Weights of a small sound classifier.
Data: trained on acted Russian speech (Dusha), 26041 training examples.
Rows from block 7 of a small sound classifier, named by matrix and row number. Each number is 128 + 32 x the weight over its row's rms, rounded and kept within 0 to 255. All counts start at 0. Numbers have three digits each. After the name is the row's rms in percent of the matrix's.
After each channel's rows are labels from the 100 clips, of 14976, where the channel reaches its highest value: "strongest on" is what is common among them. Only what is clearly more common there than usual is listed. The data: acted Russian speech (Dusha).
# conv: 3x3 conv (model.blocks.7.conv.weight, 384x384x3x3, each kernel summed), inputs 288-383

conv.15 096:172099105151140162090139136124152191153137149076158099117144120199163100160123113108167159093132098148133050134088107142111122124094146144127108136142109120064134194132100143090138154108174103105131104116103100132111103135110185205112150098153130164110118191071129143098124117140153134130
strongest on: emotion: sad

conv.224 101:146118103135128140126121158128162190074132110139146154136086104097057104149187137177137095190131083141124135088089177212144089137142094173101164124126121112124166143141140145146121069078150098090083087171104119104187111152140146097153181082091117119126136114145120155151078084068094126156
strongest on: emotion: sad

conv.332 102:170097192081129123076134097180136091127160153100132114173108199153064121128181094106092146060127049111129130147151119174103153039151153197099094205070124083097211160126130159137121166123167164147101150040105174107127100128160113157163118178113070145093136097134138103152103148110116169097
strongest on: emotion: angry

conv.264 100:085125090177122165137116167099179092097148158168111182115114118151147129154129153173139128117190107079105086149187115150078150161167112072148144111060141147109141072089113154069089110163130133116160171136111088126132118099160138207045111114103092127126128147155125184142080173141131076155
strongest on: emotion: angry

conv.167 103:156132098123158115101156145100092077123120199151109113077136108127098123142124162106088118092131065141102065121188139181104083120125140164078101121130089136126103111132101183081170115117113139105130139091171117193115144171186088149141083072163136100113090160089185159139090141063178102123
strongest on: emotion: positive

conv.294 090:081201124106132138160135106073150120148148133101140100105104146160090106073097137144114187151143046117137094159131137173044124084117094162045130134073147103097145151129114103128104151087126126042129097109122191111110086066002135087144162185114118095139167120098158109164107072098151150161
strongest on: emotion: neutral

conv.379 095:144154077118116133158122113153105097092091195135137163118181114166111133089118087128130116114146199141136196181136194114103123100164168129103100120125158136156125161085133165148085111095155148118171137191105123173146100185152184146126166155123166163149114108101194140143139064096207147154
strongest on: emotion: positive

conv.329 101:188088107101140046123152142146120180118101136133109116117108130104139094129140021127116128113152142147073155110131158108129161110073139191127131134095108139084116135195168166110119167065099154171108071103134157119115128166118138123112116164116068123127098148107077149066149103136178148164
strongest on: emotion: positive

conv.162 098:116112152154129147117074114116106086149137132113092136133096075112180151198051151108123099046165165136167125128166170128118087130114135106164113195142112124104124139084089105109147198106121124142123155089144116126136119114080090125132141088186079159141168112114119037117109114135160202166
strongest on: emotion: positive

conv.22 108:102157148154101144094116107198133068087129106113078136139104138181141148169200103169126149109116093142142159134139102111131078110144122123145146132152127175176141097070109132120144183112205164183161167135169068071207138046126149135154106088094113142144118116171112071126108163152197110132
strongest on: emotion: angry

conv.104 099:100130102094150144127146086140109089144115138239137125143114097139117154148120150096065174077144088141129135126165198126124121094084133104133119107089173133139127146113112130131115103080057131086083136098073103196153114131149134188100155144023120121113162117137112132069106118125150107077
strongest on: emotion: positive

conv.256 103:162154144092120168128126143144132117130113097129160145175154144133162135117082125136117089130023151144070163113109102152190139119092138091155103141069121137132095197177082119076100113148138151189098165085144047081153158168131075156125147098188109137127140116138150137111082096129155169203
strongest on: emotion: positive

conv.288 099:179141200076146097142108110113135090116093148134145139110153114080119097150108190109047019139095121162120173088111098101118181138114143081187086144111161063118093110173163156106136062134082145150204102167105101103111158139167121145154150138084115131146085027150122156100074046143126172147
strongest on: emotion: sad

conv.123 106:094101119133142159132138119031151205061136122170128215082143082069103151095172145162093102107117106134064165115124162127150233108108135097126085120113085074133173124132089126121161133129127113170090184127109132153065113084077163108138093113085097134143128113124101188173174139107099139139
strongest on: emotion: neutral

conv.234 092:118180171140080154163155156057117115065139120121142090155141149147148049108169111112089151083117125140154115109122119132145113158094104144131127132141110098136204111086148177124109114122088150052081110132103058126059100125135105105127156168135127111131160128161142157171082135132182117197
strongest on: emotion: sad

conv.146 099:075079139136125113115099090139079153065116198173116105131159141064144099055138092119130125111148149131150122187121120150086108095148149145132153150150091162105119179142166119180126088198106103156130101127118158129180130109096163136123111157083120092094107116127171132168140120171073110125
strongest on: emotion: angry

conv.364 098:159124171101137110105112093091170141145115134111156120083162175176142158097161093126057083175182078103149184144108113095120122099100154088100108149176129126128135136179038069143113072110133123179172151151110169154113171152110124097110120103161050115106188135146166112107119114130113155118
strongest on: emotion: sad

conv.59 099:117083163082120116130140123135084134173126121152138137226141155151173101139181146151132152165119153167163078170117111200146109194111100098150136149119116111136096070068171038117161095119177167188146143094098109136075143055155143130185141122120083135130110115102132101191164103142090085108
strongest on: emotion: sad

conv.246 103:119119084134145091082151099177111121134122154140169157125114152179107099194106077098119126100109068163143114100139134125158136116103117141053123158148081155134179141102137100144099084088175157170081139140093125113134201106106176143083158101107132087210121118183103113094158183134148098111
strongest on: emotion: sad

conv.91 091:108149156063168122088093129206144032110103036181148121130119136077110112109077137154073163144187155097158128149124118110155120075139130123127130091109131121114125134155100108144162177100103095118138111165055131106087165100120153133176171105104077129059118162098143102056118135133163101137
strongest on: emotion: angry

conv.45 105:170156098137115099139159152132104071080110133171073185130101119159168120149126130154163105107147155149145136132115105157167124146135062100077164206151135062107120123100103155136127155151121197158113107098125132090088126100082132140061177099064147075157097168073086052128128145099114149086
strongest on: emotion: positive

conv.311 092:125154160103084124068174192130100092111134127156127092150115125130113171133144170141177128141124144135076125090183155095135130080102121184135076150175126123163135114238177093104097143104060157113053089130119155115129116133115076066071112127151099091160130163130075096152133114145116145093
strongest on: emotion: positive

conv.88 096:129149120105101109186090083144103083132157116080086147170179098116104114079146173154161118161175167101118114171182078173125106134105111118128178169167160137156118138143135154136087145177116155197146235104152149150104182110189150157142099167137139125102121145150139089134077121164147133169
strongest on: emotion: positive

conv.33 098:104186099123077081105115137075117117105164119103095050164144102085127045155145175119145147160139111077109106027109131166147121130140146070157147099115141146117169124145120134109115063116172103092074145134096165129141160101101077166117167155118162144144161137125130129125101039120082112135
strongest on: emotion: sad

conv.64 095:077089134088114129107153118171063118193146100111096105092103167177159155079144157140120175217119176136080130158179124172084101120153106163167140155124190134090140141110143154125102119085113121101094058081175147100095152126081137131113116163146157133159076154093138122050146145107106044125
strongest on: emotion: sad

conv.171 097:111124173102101124114079095094095161175159122105137116118139089109140089085161185128145113177122171162110161120078124159104130128174121162163111126184130120117087088152164138135085129094103161094135166141085174092146148155071154061060122107121132116101125130137183051146023063109179108129
strongest on: emotion: positive

conv.210 100:132143124082155154156104084153157107174117104127093135183095092058130102113096113142077103127096199141133162088170107112170087150090125162089120159144136150110130105085128141077107081109148138127141110126077109133136123103143157138080085133116074189139119108165120146128148109149128094138
strongest on: emotion: positive

conv.323 093:121106038105095132126167096100042102123094103147073108204096073126069068107089039121139175137114154167213171083144130116171110121127155130104132121170105131139087122127084094107119173110224089146104128127119121141085107133128146120090123123134147097096154120082139111128149153114088145133
strongest on: emotion: sad

conv.249 098:086121082142134129127145109170105148127111117141094141171124128151112128161070127119149099089182121135158222136185103217141159196163088092134126108142126163072138085129096104093175140105072161164144173113175123130133143096126052110089151178186112150106165105197101120091116114136179110094
strongest on: emotion: positive

conv.65 094:079151108138116082052175064213169111074079152120128116098109157132191162133117118080080178130075102122137155176184103117112143174183168104131124146179075160150123067073067147125144167123056196141174133130118135155154117129110140115083157201101093124100148124145100144156139123139140158182
strongest on: emotion: positive

conv.82 095:131155122161120111127103149133119123142173129139122164112145108085182076124140157133142130081140113149148092143126141131151172103095163133089146158140126134095152066135097064175189125110147181124105117093157169077162089147121198116133151190081111100166131092190131157154126095093134183184
strongest on: emotion: neutral

conv.23 097:149099055176148086086101126078088082135140095101104137135124123159145141100138128177127114102149091069132060119156174133070094112125124128136098118114074132087229114178106116153091157163069155110145140103134106068124059098121112088182072135155083124148147131121139121114134139121132013130
strongest on: emotion: sad

conv.58 095:116129119095157081190132161098121127141176137104124116109175103163176096125078153104100095059144114177166142152105098076102149146060150098168093148120128184128131097145157107134144137158054103136101175131157097137149149084137136096176109183121106127126149083129142081128102229155102099096
strongest on: emotion: sad

conv.241 091:093146132113127141104125149114109134115094138094087098126127138087112131083125120131158126155128162078155131106163137086192147125130103086161118187110101087174107165118132109044178087138099181122150112113095115115101139148062052140127153089173148134170136104154197182174056087189128088143
strongest on: emotion: positive

conv.368 103:137120127045131118101092133127086197101119129193163112098112118140133098088064144078140140112114174116144104066107115128168101140108196075129116095159194137149170095123110141138149154098094110080094097128072116064123138117148148206102140164137108179126178100150100120149137137091093119141
strongest on: emotion: positive

conv.191 093:134146099088163121150150116101127101096174179154110138110147181136081134089056110106126106059107183183158113154095155058159146146074096092175078071151127115110148163119173095052134083119092138131145120139151120120126127104197112102098087160115092080143153130105140132110116090159110146128
strongest on: emotion: positive

conv.78 093:129153100144116167065157164122119081107075148122121188110162153105144145103112149152100204133103120128102136122144147123133109147084127138204118147133109177177087109126090142106106087121106131148130111142088086183145095193151123156163133107115192134117122083147165164181141144074148119184
strongest on: emotion: sad

conv.27 104:137134105097117115136112114065082112133128133187124128148140097202124131070054034142110179108134091124120154152151083175150183173093120109117059164121109182117129102130130115079159129107102094167097119100144161146159133134191107127073133104080121102122118099103077138160153105147196133118
strongest on: emotion: positive

conv.40 101:119142105139099129125152116126170029104121149147106090135143099197120112176172135105095171082187138135112160142096063183100111161125116142082134149113144149082119115089109119118151133133146086117138085069099134133162157056111102141120133174130150166106139105093106097137097096080127133210
strongest on: emotion: positive

conv.80 102:136154083091161102068091172074107128108094121099117123146120108151151073167142149115136094087136096147100110161126099136107141191090134164156188152124076051087145080145138127128120110153154143096078097147105158143159148121120218115121116147090139091139142157152105077093059210095155156117
strongest on: emotion: sad

conv.42 097:155118173150130124114136080119070051093136138145130121165091118100053122079145104081180056121137097156122133121143115090139169142126074146098160112131119125161130116108164093123097152159154132160103100156156135134157136128118137142105150042136137119118110107111137134128111112147125145131
strongest on: emotion: neutral

conv.79 107:108087230130124122092156130098111195057122143112154155064117116156116150150176099178143131184106110188130058156126147149123156166142091166105136143095141115086169142137129134087131124082120141117090110143100114105141101113120160155119094105149104105116150165156074109178066152130152097104
strongest on: emotion: neutral

conv.179 089:061130140103156173078172146148155131096091123183110159085039105075109101111111138073089131154139157140130130132193124156122136112123112155094139143116179122128097097080152116136141172076048115170095108151075103107113090135113030109143110139097134099078146056131111180115160169142131143126
strongest on: emotion: positive

conv.105 115:125153137138117128105116161111136071136161059047147149107139123112144098075143109150124158089062129121157104142136100076098179125152161129138093107111139078052180139147137135116137125035086181152083132082117131092160173106106127085093112182095129121136133140226132116113174120080126115178
strongest on: emotion: sad

conv.175 111:185168111088094057083167151122182073135156166149145134151146144191195206181124152062141169126103148134133201109113095098086109103098125112152114120105133090098158111103116197120152100114123114137144115087155141135098121078114138132132143094098091153133103195143103094138159105111169079151
strongest on: emotion: positive

conv.99 099:137109156143110104012133067150103129117189106103147111064124133148127118140113188092141072138136124154143118132123088159143077139066146079155116081079137185124129153156117141098128117120084081112137211162083115153132077137172136129150159131124097098147117116148158162138102157094123159144
strongest on: emotion: sad

conv.230 093:113116091071107095114032120125129127147099122177111121126120169079161168098100158089071167124125140113148091167106146128148114162178121096144085117112076139113157182114135108169114108119197166092177091126070129125116123079103213156154142138147187145100114151083137065077136113115132147123
strongest on: emotion: angry

conv.139 102:125126110150109119139149154121137122157206128128119104099130085065113128171094110092095112189121139179151128164069173085145116143104161088044119142107132095081090074164091092111062141101093133152139128133186146204161087161093137139162141152131140092117101146132105150091118155107136120128
strongest on: emotion: sad

conv.85 109:142110177056121115108114169127081151155185109150157171158091135078114120081144117119074151118098093090136104150118115140121142114121075164151103110142118085125160176131134148155143147161076108094167186096061105159130138134135153186148166158184101126142099164183127124071091174066099121132
strongest on: emotion: sad

conv.158 092:129115117134086115135163133134078119112145134147087138181145134128099108135067103128156069080193186102126140140168142089142055103138093101113108099052116101076163129129092173128092149123184140135097104123097060115115121072111068091144182128115140108111158091152111164090074117119165111144
strongest on: emotion: positive

conv.350 106:122118138098225132190142110129172096119107100120154109085124110153178172116100139134100104026153139112131067169148135077127134168140076122082138126177123228088139090127086156111152138095028083095144087078125156195108079124122106126071128106077117128136142100156102083163102163131098072081
strongest on: emotion: positive

conv.286 101:137111143131130074174070150041099121098173088087129166105136120124110090168131168099076130051148116141136135103185144110159128101109112104174087211068059154144136126112109095209093146118094136117110173136117064105179134169128133135152122159160192121097098141106171121149167108076126117197
strongest on: emotion: neutral

conv.188 113:138144156174181147131080100153143115169113195154110150086118113121123147148132097125140122078208209098130113059099145139179159160118115109179141149121184149101126138148084130143159031095064063123145126120090115185116104148126084173140144122098136121138131115147106136194149137131149096076
strongest on: emotion: positive

conv.3 106:162152154113163135139164108110090089149095124110165113111112114189175136074118151103099137135161162097125101105101080092178117196162143132129187139149125131063123142105156151109127175096113115106024078147124157080134148108076113142061083088071132099147156119089065117142090149152165117154
strongest on: emotion: positive

conv.90 099:085097154074084140066074116093096111158173141058098122148129141136087216073111092097104134145044126082151118096135076141159169127124157155121186098131188099143156180204137134136162109113193172175119163083099173109150130101177095168154125121094134149096087173160111094130118071132093127102
strongest on: emotion: sad

conv.293 101:151126099128131111149086076111130155133104153106099144137150166126128143111145100086073148175136182092051111151140199083130131154099080128119102105084098120152107185109143104178078082125040127158142110120119097111159122143129110147159116148118149125158124110150142233130138148102089141134
strongest on: emotion: neutral

conv.380 108:128147131104148086169188080175131103112064157099139100160124149146106128156115153143114124150145087097111180110152164139098162134124105166114044139091187146110126072144121117113082116106165103090124116094194120162112132113140148060120099173098079079177098097134112109121172148115111154163
strongest on: emotion: neutral

conv.4 106:170120124157100076153115144068142105129091125160127165181149077174070104191082154130126104075143108124144120103172137142114131166089163085121189189097114111136143161069153143167123119165122121124156172083143156140134125070139131171134151138097117105203094122161102187146066142100079117118
strongest on: emotion: neutral

conv.174 109:118154094156120104076142151182087088085071153108139133117117073149135126105178150105098076138155151100101147180147138202145133184137107140143106100163066216113100117103080105119090104153158123097074173111123185175135095125121138080141107100096087149159120092107170181103086188076062151127
strongest on: emotion: neutral

conv.18 138:171136106101129150165117088097123136140177171092128113100117111131152100071123101127163155121118119159104163144123082160129092072213079121155118116106105093164128138147196111101123137119103137164132075142115102076135066142153066091167118101118177080130100119099223108094134159105159173132
strongest on: emotion: angry

conv.281 102:173123169100152127142160183116117121093127126135146061134183136136070129115136128102142174150070123174132132133074195134174144111178112096134099158102099123154116141123107105135178090120074123125125136094090092150160121109143137140124174110109141141166167187129207060128109132150078136137
strongest on: emotion: angry

conv.35 109:075128122218096092157142096093100126119104118107092181103114064065103120066111170115071093112085076119131135100091167108150188157112121077123173112109123091099185088135074129166128122105047075119147205121151119119103109126106138099078117159109124144135130137163105129162096153086083085097
strongest on: emotion: neutral

conv.24 098:158172160172134104115085094042125121069139165129175160150133107129125077123109148209131158144077094112181101182112135069067092154201148163152112101190112049124115101165144035092152126079072143069042109123102132125135086167130133098143140106107137122117134142116173115149140129147142154153
strongest on: emotion: positive

conv.302 105:135161162136117129093124117082083171111135120127123077094149074105108124139153141142097136137112074152118095113116078183127187124087169101139148165120111131065193111106138102155129138131149111129073132170094129183136126132123173153156100142122145090187160167148055161099050130161085074082
strongest on: emotion: sad

conv.318 095:104086068126119143135114163096128188147103154141160108096145141106105108117108127151125132139115220087100102064110158120143088108106118130161084138150166115098160155105182113095160124125078146148132072128133130102116162100116178127159131105131128101139151145117121140159114128132107148123
strongest on: emotion: positive

conv.295 119:126160146174118109131108135080150076132099102063099083140108148110131125117128111105127148118212162137099166145106116123105109133205111143163157099157179152156125113118171116102083083186159096121126105134112146088128157104103196081094110114158126148130106128140173173117067116075131104176
strongest on: emotion: angry

conv.279 105:105126110142137134188165105109178083060097138198093177114129116099139157110125129139107116085158098162147190120170164123178063163083134152105133151130078097134108116133080117128184156087148173175113025131191053098143140134112151084095164111056122143143120105088119079159121170161113104081
strongest on: emotion: angry; emotion: positive

conv.41 094:193152113117184148134149096103097107112122151177160113156151166201127111094134116109147164065141140173120094176107147109163079209175118131085113128164092105092104125125083148132124114084096087109130130182095155107098102162099129139106078171099147114113120178136161127144153159146193122143
strongest on: emotion: positive

conv.335 109:182119148142133191102159142082112141155168119113115138126100145138118124228130196115166141130120043178131115111139188139109182164109134082122092168114152176034153149122107103057061137128077093128069078094111169153138145113204165131149083133161178163170106152139160129103117190122129115093
strongest on: emotion: neutral

conv.185 098:113141137132151126083159131173138194068144133164191124120141108103153150087162125174139142112090071110091132102116105204078104109137132151090137136138149115137128127092135174150162142118051166117110096124153139170133108155128130156144073152203074118070146205078137157122109102141121060105
strongest on: emotion: positive; emotion: angry

conv.296 095:098059119129179126115137137159122154148132113140062078093141079133161134103084040115100130192113165144155154064091147058160146173128107070120166118172044127133115134129114160091114114166133176123149107137136176123157122151169097106130140108075053030173101101157128105170095117189148108063
strongest on: emotion: positive

conv.374 103:149101139088098112095165132054082064123136127157169209156134116108148134101166131112115142118102118155094177193106066152087167111115123139101088169165171124139169095129155082124174114130095155116110098150085144194133066177189148164148128125125071136123151106158107110123130147194108114155
strongest on: emotion: positive

conv.8 107:155125134128105113096156152141112083148107108148105139112157189137177209141145097150093163149176108153145137117153058074133106123113158109112091174152176127155122115123104133140119080148133116160133099109080091171119158090156119211121124062089087085137158093084173063108156171146133137138
strongest on: emotion: angry

conv.346 095:136106104113126107122141135123121096131123116085109050159147120147147167126139156199125159077133151207090121096099122142030086152129109097145192106061113071118108152122137142119147090154140175042127105078107153093155160113102119140086109125144123085157165087167101103102110166113132083122
strongest on: emotion: positive

conv.187 088:070104062076114117113139115069134120102151156194114056126117126151065086122084138136143154120105107078129169160120157080093155103123166115101106169116112044192114133232133159154145152114126170109027105120143123152153162095102159102104128115091106099164123162090126124140124135150096166124
strongest on: emotion: positive

conv.354 098:114127119091107164116125121122081063123151107127144125175100130126120115105156113055097126109146155167161109155202080130144133143146123135086108144163026140076154182115165146122099084134138113151098082079065143123067128130139081136087128132084163127145123148142166123145192138131144124168
strongest on: emotion: positive

conv.142 104:148107128177092128119178162180153101161083149160112103202104202124101168103118091074111091117154056089141143194141141149133140085126143164131190121121128098189108150125162180125103137215106122166122083135113125128125110109133109107138156102101104100107134203183132134140189185177115142176
strongest on: emotion: positive

conv.36 109:130167172108131173080132120036129157073151121132092165144081135143099105070097116136152132138132137106113125103124185138072107156166142144093134121218125103147179122188133096121160132135043115098132129172148140151112125136116097147121086126139119127151142193115126111105065100128119086119
strongest on: emotion: positive

conv.312 096:192135134132146120142109147137130127140154137121145067176133152134126114171186114138107163149155127081087151161094142149128167172106100135186154119143145083154155150177065118105072159134217151122134164120131141109106123066124102120123133106072147111106108161119143097151160111151130160133
strongest on: emotion: sad

conv.371 096:063111132087134098196111121104111093112109122072085129139123112160102132044070163103112142167122211164128126132102112101156115119150101109144114104114087125169121078107103168124057126173114123136128096094111176118181158094125140157117084147154163084161110104145159134106119189101167096138
strongest on: emotion: positive

conv.73 105:105106177098087134087097133082097107143107054125185120170153072151119149125180075108143148111129125125162099094093122142120156158090058093089096115155120120089091102156107024192186185124133127173138164129115141092147121136151103132130122096059160152143134135129125093141078156119167183156
strongest on: emotion: sad

conv.193 098:111140096101132174066138130090119067117104163125130156188130143148142156090089104081099147110084095165127118130159129136088184081108150123132156119145116109103138123089143045116075110116157121143123196110098141137107110094088117112121171140154140098104118100146100180113087140162114154129
strongest on: emotion: neutral

conv.1 106:150145118130121111111143128088120065149144142126122148186162134175094156118097114207103085110141135095098162136127179134140199127126104139071137180080119079144155156128134129106082127135100127109159109162114154153078125128090150120149130076068083127191079139141075114099102183075159104136
strongest on: emotion: neutral

conv.200 099:167120075143189150117112084106121129162104119126164112111082135150139084163112122102090170062119122098094113135117126122087171163137139118089033143105118099104087155112129112127125133090046170068118117118114147139109151170120113179197120147115105122063153121097114075099071130176135128126
strongest on: emotion: sad

conv.327 101:173122139149181142179111093088109115112065167160114087139096140126078139133161132115106102125144180124117148139111165119153172144093110080115098105086153090144130113114132105147080132112073114107108119151095176150142106151145098094120093113092095102137119079033111200170121106087116145088
strongest on: emotion: positive

conv.48 107:115151132093166087081165141113150117158142117096109093186100098150109151156152130151117156112127110132110127082127108182053192106102121080154116088124120103118159145219098086143095128096213175119077112127107145084139134115166179158129189118166065152131174185117098104144133114112090143148
strongest on: emotion: sad

conv.183 109:082137152089143151141172100145146112079146139134117065144149151114137128125107144092097135130149165138118052060144096064181138143049177126106127145204146080157143102130116135104172145103060107092076084089097097160147140142097077138139107140114157186126193087115141119153102166169116095133
strongest on: emotion: positive

conv.87 103:151162038093068090162117163139147103154128131148127137108132152168183138209162129087117152085110115117099122103084142131131129135117095122128127170134083136097119131117166151097151134130075145158115129136108117153174208053139133128066183132136122100111127128086111084144141111155125153119
strongest on: emotion: positive

conv.320 095:181113094124157157159128111133125148171142135148153116135203100140131128100135043108111127120115149093118147104160101090132081130085148094114106125186080142100119080075158156136145079130104138191194122165148091131079124128153058151095129150149135133101077142087112192145106159177153111139
strongest on: emotion: sad

conv.156 100:206117109075152083084168096123113089150118094152146127161116147125162155111104071127097082154081113090092086094188163147078146074126137101082090126156109111125130157130159116120087146070103124169102096115132090177103171089085175142128066155135065165096145147182152097123077121172125145117
strongest on: emotion: sad

conv.21 107:179148159106096161112091145083143116122090125125154147116097160128125170082120089099142088067099158110155130114096080137111119139102192143173098141181164091124151101152195182093187151101093166145124113107017132093106159143103151154136130137182100169165116113173127099071157148132159117143
strongest on: emotion: sad

conv.97 095:150121136142089195095097183182153118130147134107154138127133133211102110098105187081160120168078135125094088136196152129139142168076142152120185128147109095089137114172096130165143120183048196139111116106112104189130184126101176120042127131164128159171089122165093123188134085134131132148
strongest on: emotion: positive

conv.269 095:130142114122099170147120143148171108139100094137141134108087167150066112134129125111148112159186191094113121199148133094105194194121089175144144064169169162118172097132137147124140163102060130159084120100075142109114176131125174084170180064161128163075131117112137160089057132136075177077
strongest on: emotion: positive

conv.358 094:128135131209136165152145136156097083124104148098121093141125190146119100082128115126092141122135104098140172097132093122121110095082135126129140116100104102149112158184116126078083184150057122111125050176054105091128121098167138142136077095096125117100073109156140115113145124085110179141
strongest on: emotion: sad

conv.360 096:135110149096100117160139140080112135142142149119146125201098080123131168129109137125161142113183142133150137080127129119156100117124154150179129134163107107141168115202119167117162160108174103170130148134210107132139114132120121126095132113084137165138126125107155090159146201132106073107
strongest on: emotion: positive

conv.319 106:134126147120081090156060099105107149150129178159046183165125120105101035104088046118089117129232130106119120102123095188070117130134070105087122097054180139116100132082116151112120121090074096129111112101089133157152135105118146098128129142147123181108134103152104167139160145086085116141
strongest on: emotion: neutral

conv.119 122:069129094205130158100108092155182125114123114152111116122079157132154111111129121126121105107130125124164088096113140177077125155112119175119152103112079200067148115120065135122150104114134161132127113080072087181096093102081094118120159129130132108160141165124118218168173120079164118140
strongest on: emotion: neutral

conv.130 109:150075104141100149126091144030078122138113100158135144127099103185100133055149123094146192104155144076173106131164198120115143179168095188146150125192099121100123080174152071105204191128158153106068099134133172093176108126097081132104078099097124106157146097104139120165145123188153186070
strongest on: emotion: positive

conv.337 106:097118121115120133125148161185151083176110171121062098133163092154174158111126106084165073173118100090104076171181098114136097049106156116172134133083101149102098144131103154105106103127126140207159124118166082137158192133119109111121115109109090116123149110150112109176123171154125145158
strongest on: emotion: positive

conv.382 105:081112102112157122069148116153062120140152142234107105079136137105107114178061124150119113108133148096110183057142183150115191168125076105129127104067122173094099110114074120078208123081162114182124163101094137156155114185219149160142110149082141105137168163158176182153102082149163099195
strongest on: emotion: positive