{"dataset": "acted Russian speech (Dusha)", "momentum": 0.95, "adamw_lr_other_params": 0.0017, "ema_decay": 0.999, "batch_size": 96, "epochs": 147.5, "warmup_steps": 800}
Rows from block 8 of a small sound classifier, named by matrix and row number. Each number is 128 + 24 x the weight over its row's rms, rounded and kept within 0 to 255. All counts start at 0.
After each channel's rows are labels from the 100 clips, of 14976, where the channel reaches its highest value: "responds to" is what is common among them. Only what is clearly more common there than usual is listed. The data: acted Russian speech (Dusha).
# conv: 3x3 conv (model.blocks.8.conv.weight, 384x384x3x3, each kernel summed), inputs 192-383

conv.153 [148 157 134 106 143 107 114  88 106 130 126 183 109 134 133 135 138  91 177 172 118 114 146 154 101 130 127 142 106 157 185  94  83 141 122 149 142 166 124 121 102 142 101 137 140 166 105 104 158 101 164 162 141 151 126 200 131  79 118 148 134 148 133 146 117 136 136 121 159 113 108 131 134  81 160 142 130 140 161 146 151 120 107 102 171  97 123 147 106 131 102  75 133 170 142 134 130  89 146 112 123  92 127  95  96 161 129  97 143 100 140 131 132  88 128  99 141 157 131 171 112 123 162 135 110 140 121 142 142 143 156  91 147 117 117 143 122 154 118 163 131 127 129 156 140 119  89  93 127  94 130 112 124 111 108 109 112  96 153 141 144 135 137 113 116 147  98 149 120 154 100 125 127 143 120 100 143 130 153 128 109 139 122 189 163  84 141 135  92 150 123 112]
responds to: emotion: angry

conv.119 [148 108 133 136 136 132 125  78 114 168 107 121 121 109 124 114  89 136  94 144 185 171 134 122  78 146 110 143  85 133 104 149 141  99 113 207  91 125 128 127 112 160 101 133 167 153 162  97 156 124 102 125 133 106 153 129 170 125 116 151 138 104 111 127 122 111 168 132 102 136 111 137  73 131 133 129  97 120 104 127 158 115  85 129 137 142 154 121  93 117 128 106 142 159 107 143 138 131 176 130 176 126 164  85 130 102 130 100  89 139  73 104 121  96 162 122 113  81 131 136  78 177 109 159 141 156 124 136 165 142 149 107 186 108 174 106 122 115 104 121 136 116 112 132 131 159 147 111  92 137 105 160 120 151 112 146 145 131 119 133 105 124 167 130 114 143 105 121 136 162 102 138 105 105 155 112 143 145 160 146 141 152 147 118 122 105 159 134 118 102 130  99]
responds to: emotion: angry

conv.17 [119 140 172 123 146 114 149 131 111 105 153 111 139 140 141 109 130 160 124 107 165 124 142 130 110 143 104 113 139 166 126 149 108 146  93 148 151 146 153 108 107  96  94 128 126 111 187 151 162 125 100 117  76 129 139  99 141 137  91 130 100 151 120 136 109  98 133 137 146  83  61 108 126 136 130 175 115 119 107 103 132 106 149 164 156 155 125 161 133 136 137 144 147 136  82  85 154 150 176 148 154 126 157 122  89 119 131  98 169 185 107 117 116 166 150 118 143 138 119 101 105 152  99 155 131 148 124 174 151 148 151 147 141 125 166 119 140 111 146 189 125 137 107 181 132 156 153 166 147  99  89 173 121 125 114 105  86 158 145 122 127 141 107 117  95 122 121 122 114 135 137 133  99 173 136 120 125 170 145  83 186  98 118 115 152 121 120 105 140 109 119 104]
responds to: emotion: angry

conv.359 [122 113 141 146 145 119  92 167 152  78 142 112 124  89  96 127 130 117 103 101 132 144 155 140  78 100 146 140 153 100 118 107 115 162 111 170 125 184  82  73 106 112 149 129  94 140 176  76 111 133 132 147 159 115  96 105 166  91 127 111  63 106 150 128 147 151 116 123 108 126 158 150 150 133 127 103 108 129 136 139 105 134 117 108 107 117  84 118 127 125 120 146 138 114 100 108 165 111 117 122 115 123 104 157 121 136  91  77 147 140 130 108 161 129 122 107 147 149 168 127 103 178  97 142 133 180 106 105 131 125 134 121 146 132 132 172 100  93 131 134 150 159 136  95 106 133 157 121 160 142 118 110 124 126 120 116 122 224 124 115 118 115  94 107 109 147 126 109 124 137 146  85 148 118 139  90 139 153 115 144 110 148 171 144 119 113 103 149 174 113 118 141]
responds to: emotion: angry

conv.346 [119 148  74 114  76 125 121 173 110  88 128 141 111 138 139 130 152 131  94  84 179 108 148 123 115 114  78 108 142 129 141 138 141 132  96 146 129 163 124 112  92 116 166 135  90 139 101 172 129 128 151 162 101 120  70 137 121 121 122 167 115 110 120 140  90 150 140 123 122 109 173 153 125 112 127 147 156 147 133  84 115 132 146 130 156 154 127 133 145  86 135 162 121 151 144 164  74  87 113  80 144  95 111  89 175 172 130  66 120 126 137 128 157 148 139  91 130 134 125 152 163 165 126  86 140 149 110  77 112  81 138  96 124 102 141 130 140 103 140 124 157 139 154  98 154 126 150  99 108 193 106 145 120 143 154 157 133  98  85 109 108 135  87 192 123 102  78 125 103  96 107 149 120 119 121 117 153 134 129 128 137  98 123 119 106  93 147 142 152  96 116 154]
responds to: emotion: angry

conv.47 [152 127 126 127 111 101 157 166  94 111  99 119 121 123  98 116 121 124 134 111 110 110  97 110  98 123 107 109 113 115 121 117 129 149  89 108 140  97  97 120 137 138 126 147 114 156 115 186 164 139 100 108 133 128 120  84 165 103 106 156 120 116 113  95 109 109 157 107 125 142 123 152 114 124 113 145  87 159  53 119 138 142 151 105 128 172 114 133 146 100 149  84 101 148 148  94 170 124 135 111 121 112 112 157 125 151 122 147 172 175 121 125 140 114 152 119 105 109 197 151 159 146 138 141 131 145 170  99 136 121 153  64 168 159 130  95 117 138 113 100 112 133 147 112 119 132 173 143 108 131 143 139 146 142 130 155 153 142 134 104 102  66 161 151 151 199 130 107 121 121 136 137 160 169 144 117 137 138  84  87 119 123 157 133 125 144 131  82 144  85 172 135]
responds to: emotion: positive

conv.295 [115 129  89 126 142  87 143 141 101 127 121 165 132 113 170 145  99 126 134 115 116 131 115 125 157 143 125 142 126 132 107  85 115  85 142 109  79 170 157 143 150 111 118  95 122 144 112 102 135 132 142 130 175 114 113  94 129 122 165 150 143 115 138 147  81  81  41 168 131 127 133 170 127 128 130 162 133 110 138 157 145 140 117 146  85 136 100  86 165 106  78 127 164 176 157 110 163 142 155 112 128 100 143 145 111 120 204 119 123 133 132 135 170 105 104  89 138 121  95 125 122 177 113 191  86 135 149 152 142 140 145 141  92  63 172 126 137  99 143  96 122 154 115 119 113 161 129 151 128 159 122 108 147 134 141 148 115 154 129 125 145 151 110 133 106 152 177 116 128 112 121 159 146 115 116 152 144 100 129 127 158 149 149 153  82 110  94  95 134 148 149 155]
responds to: emotion: positive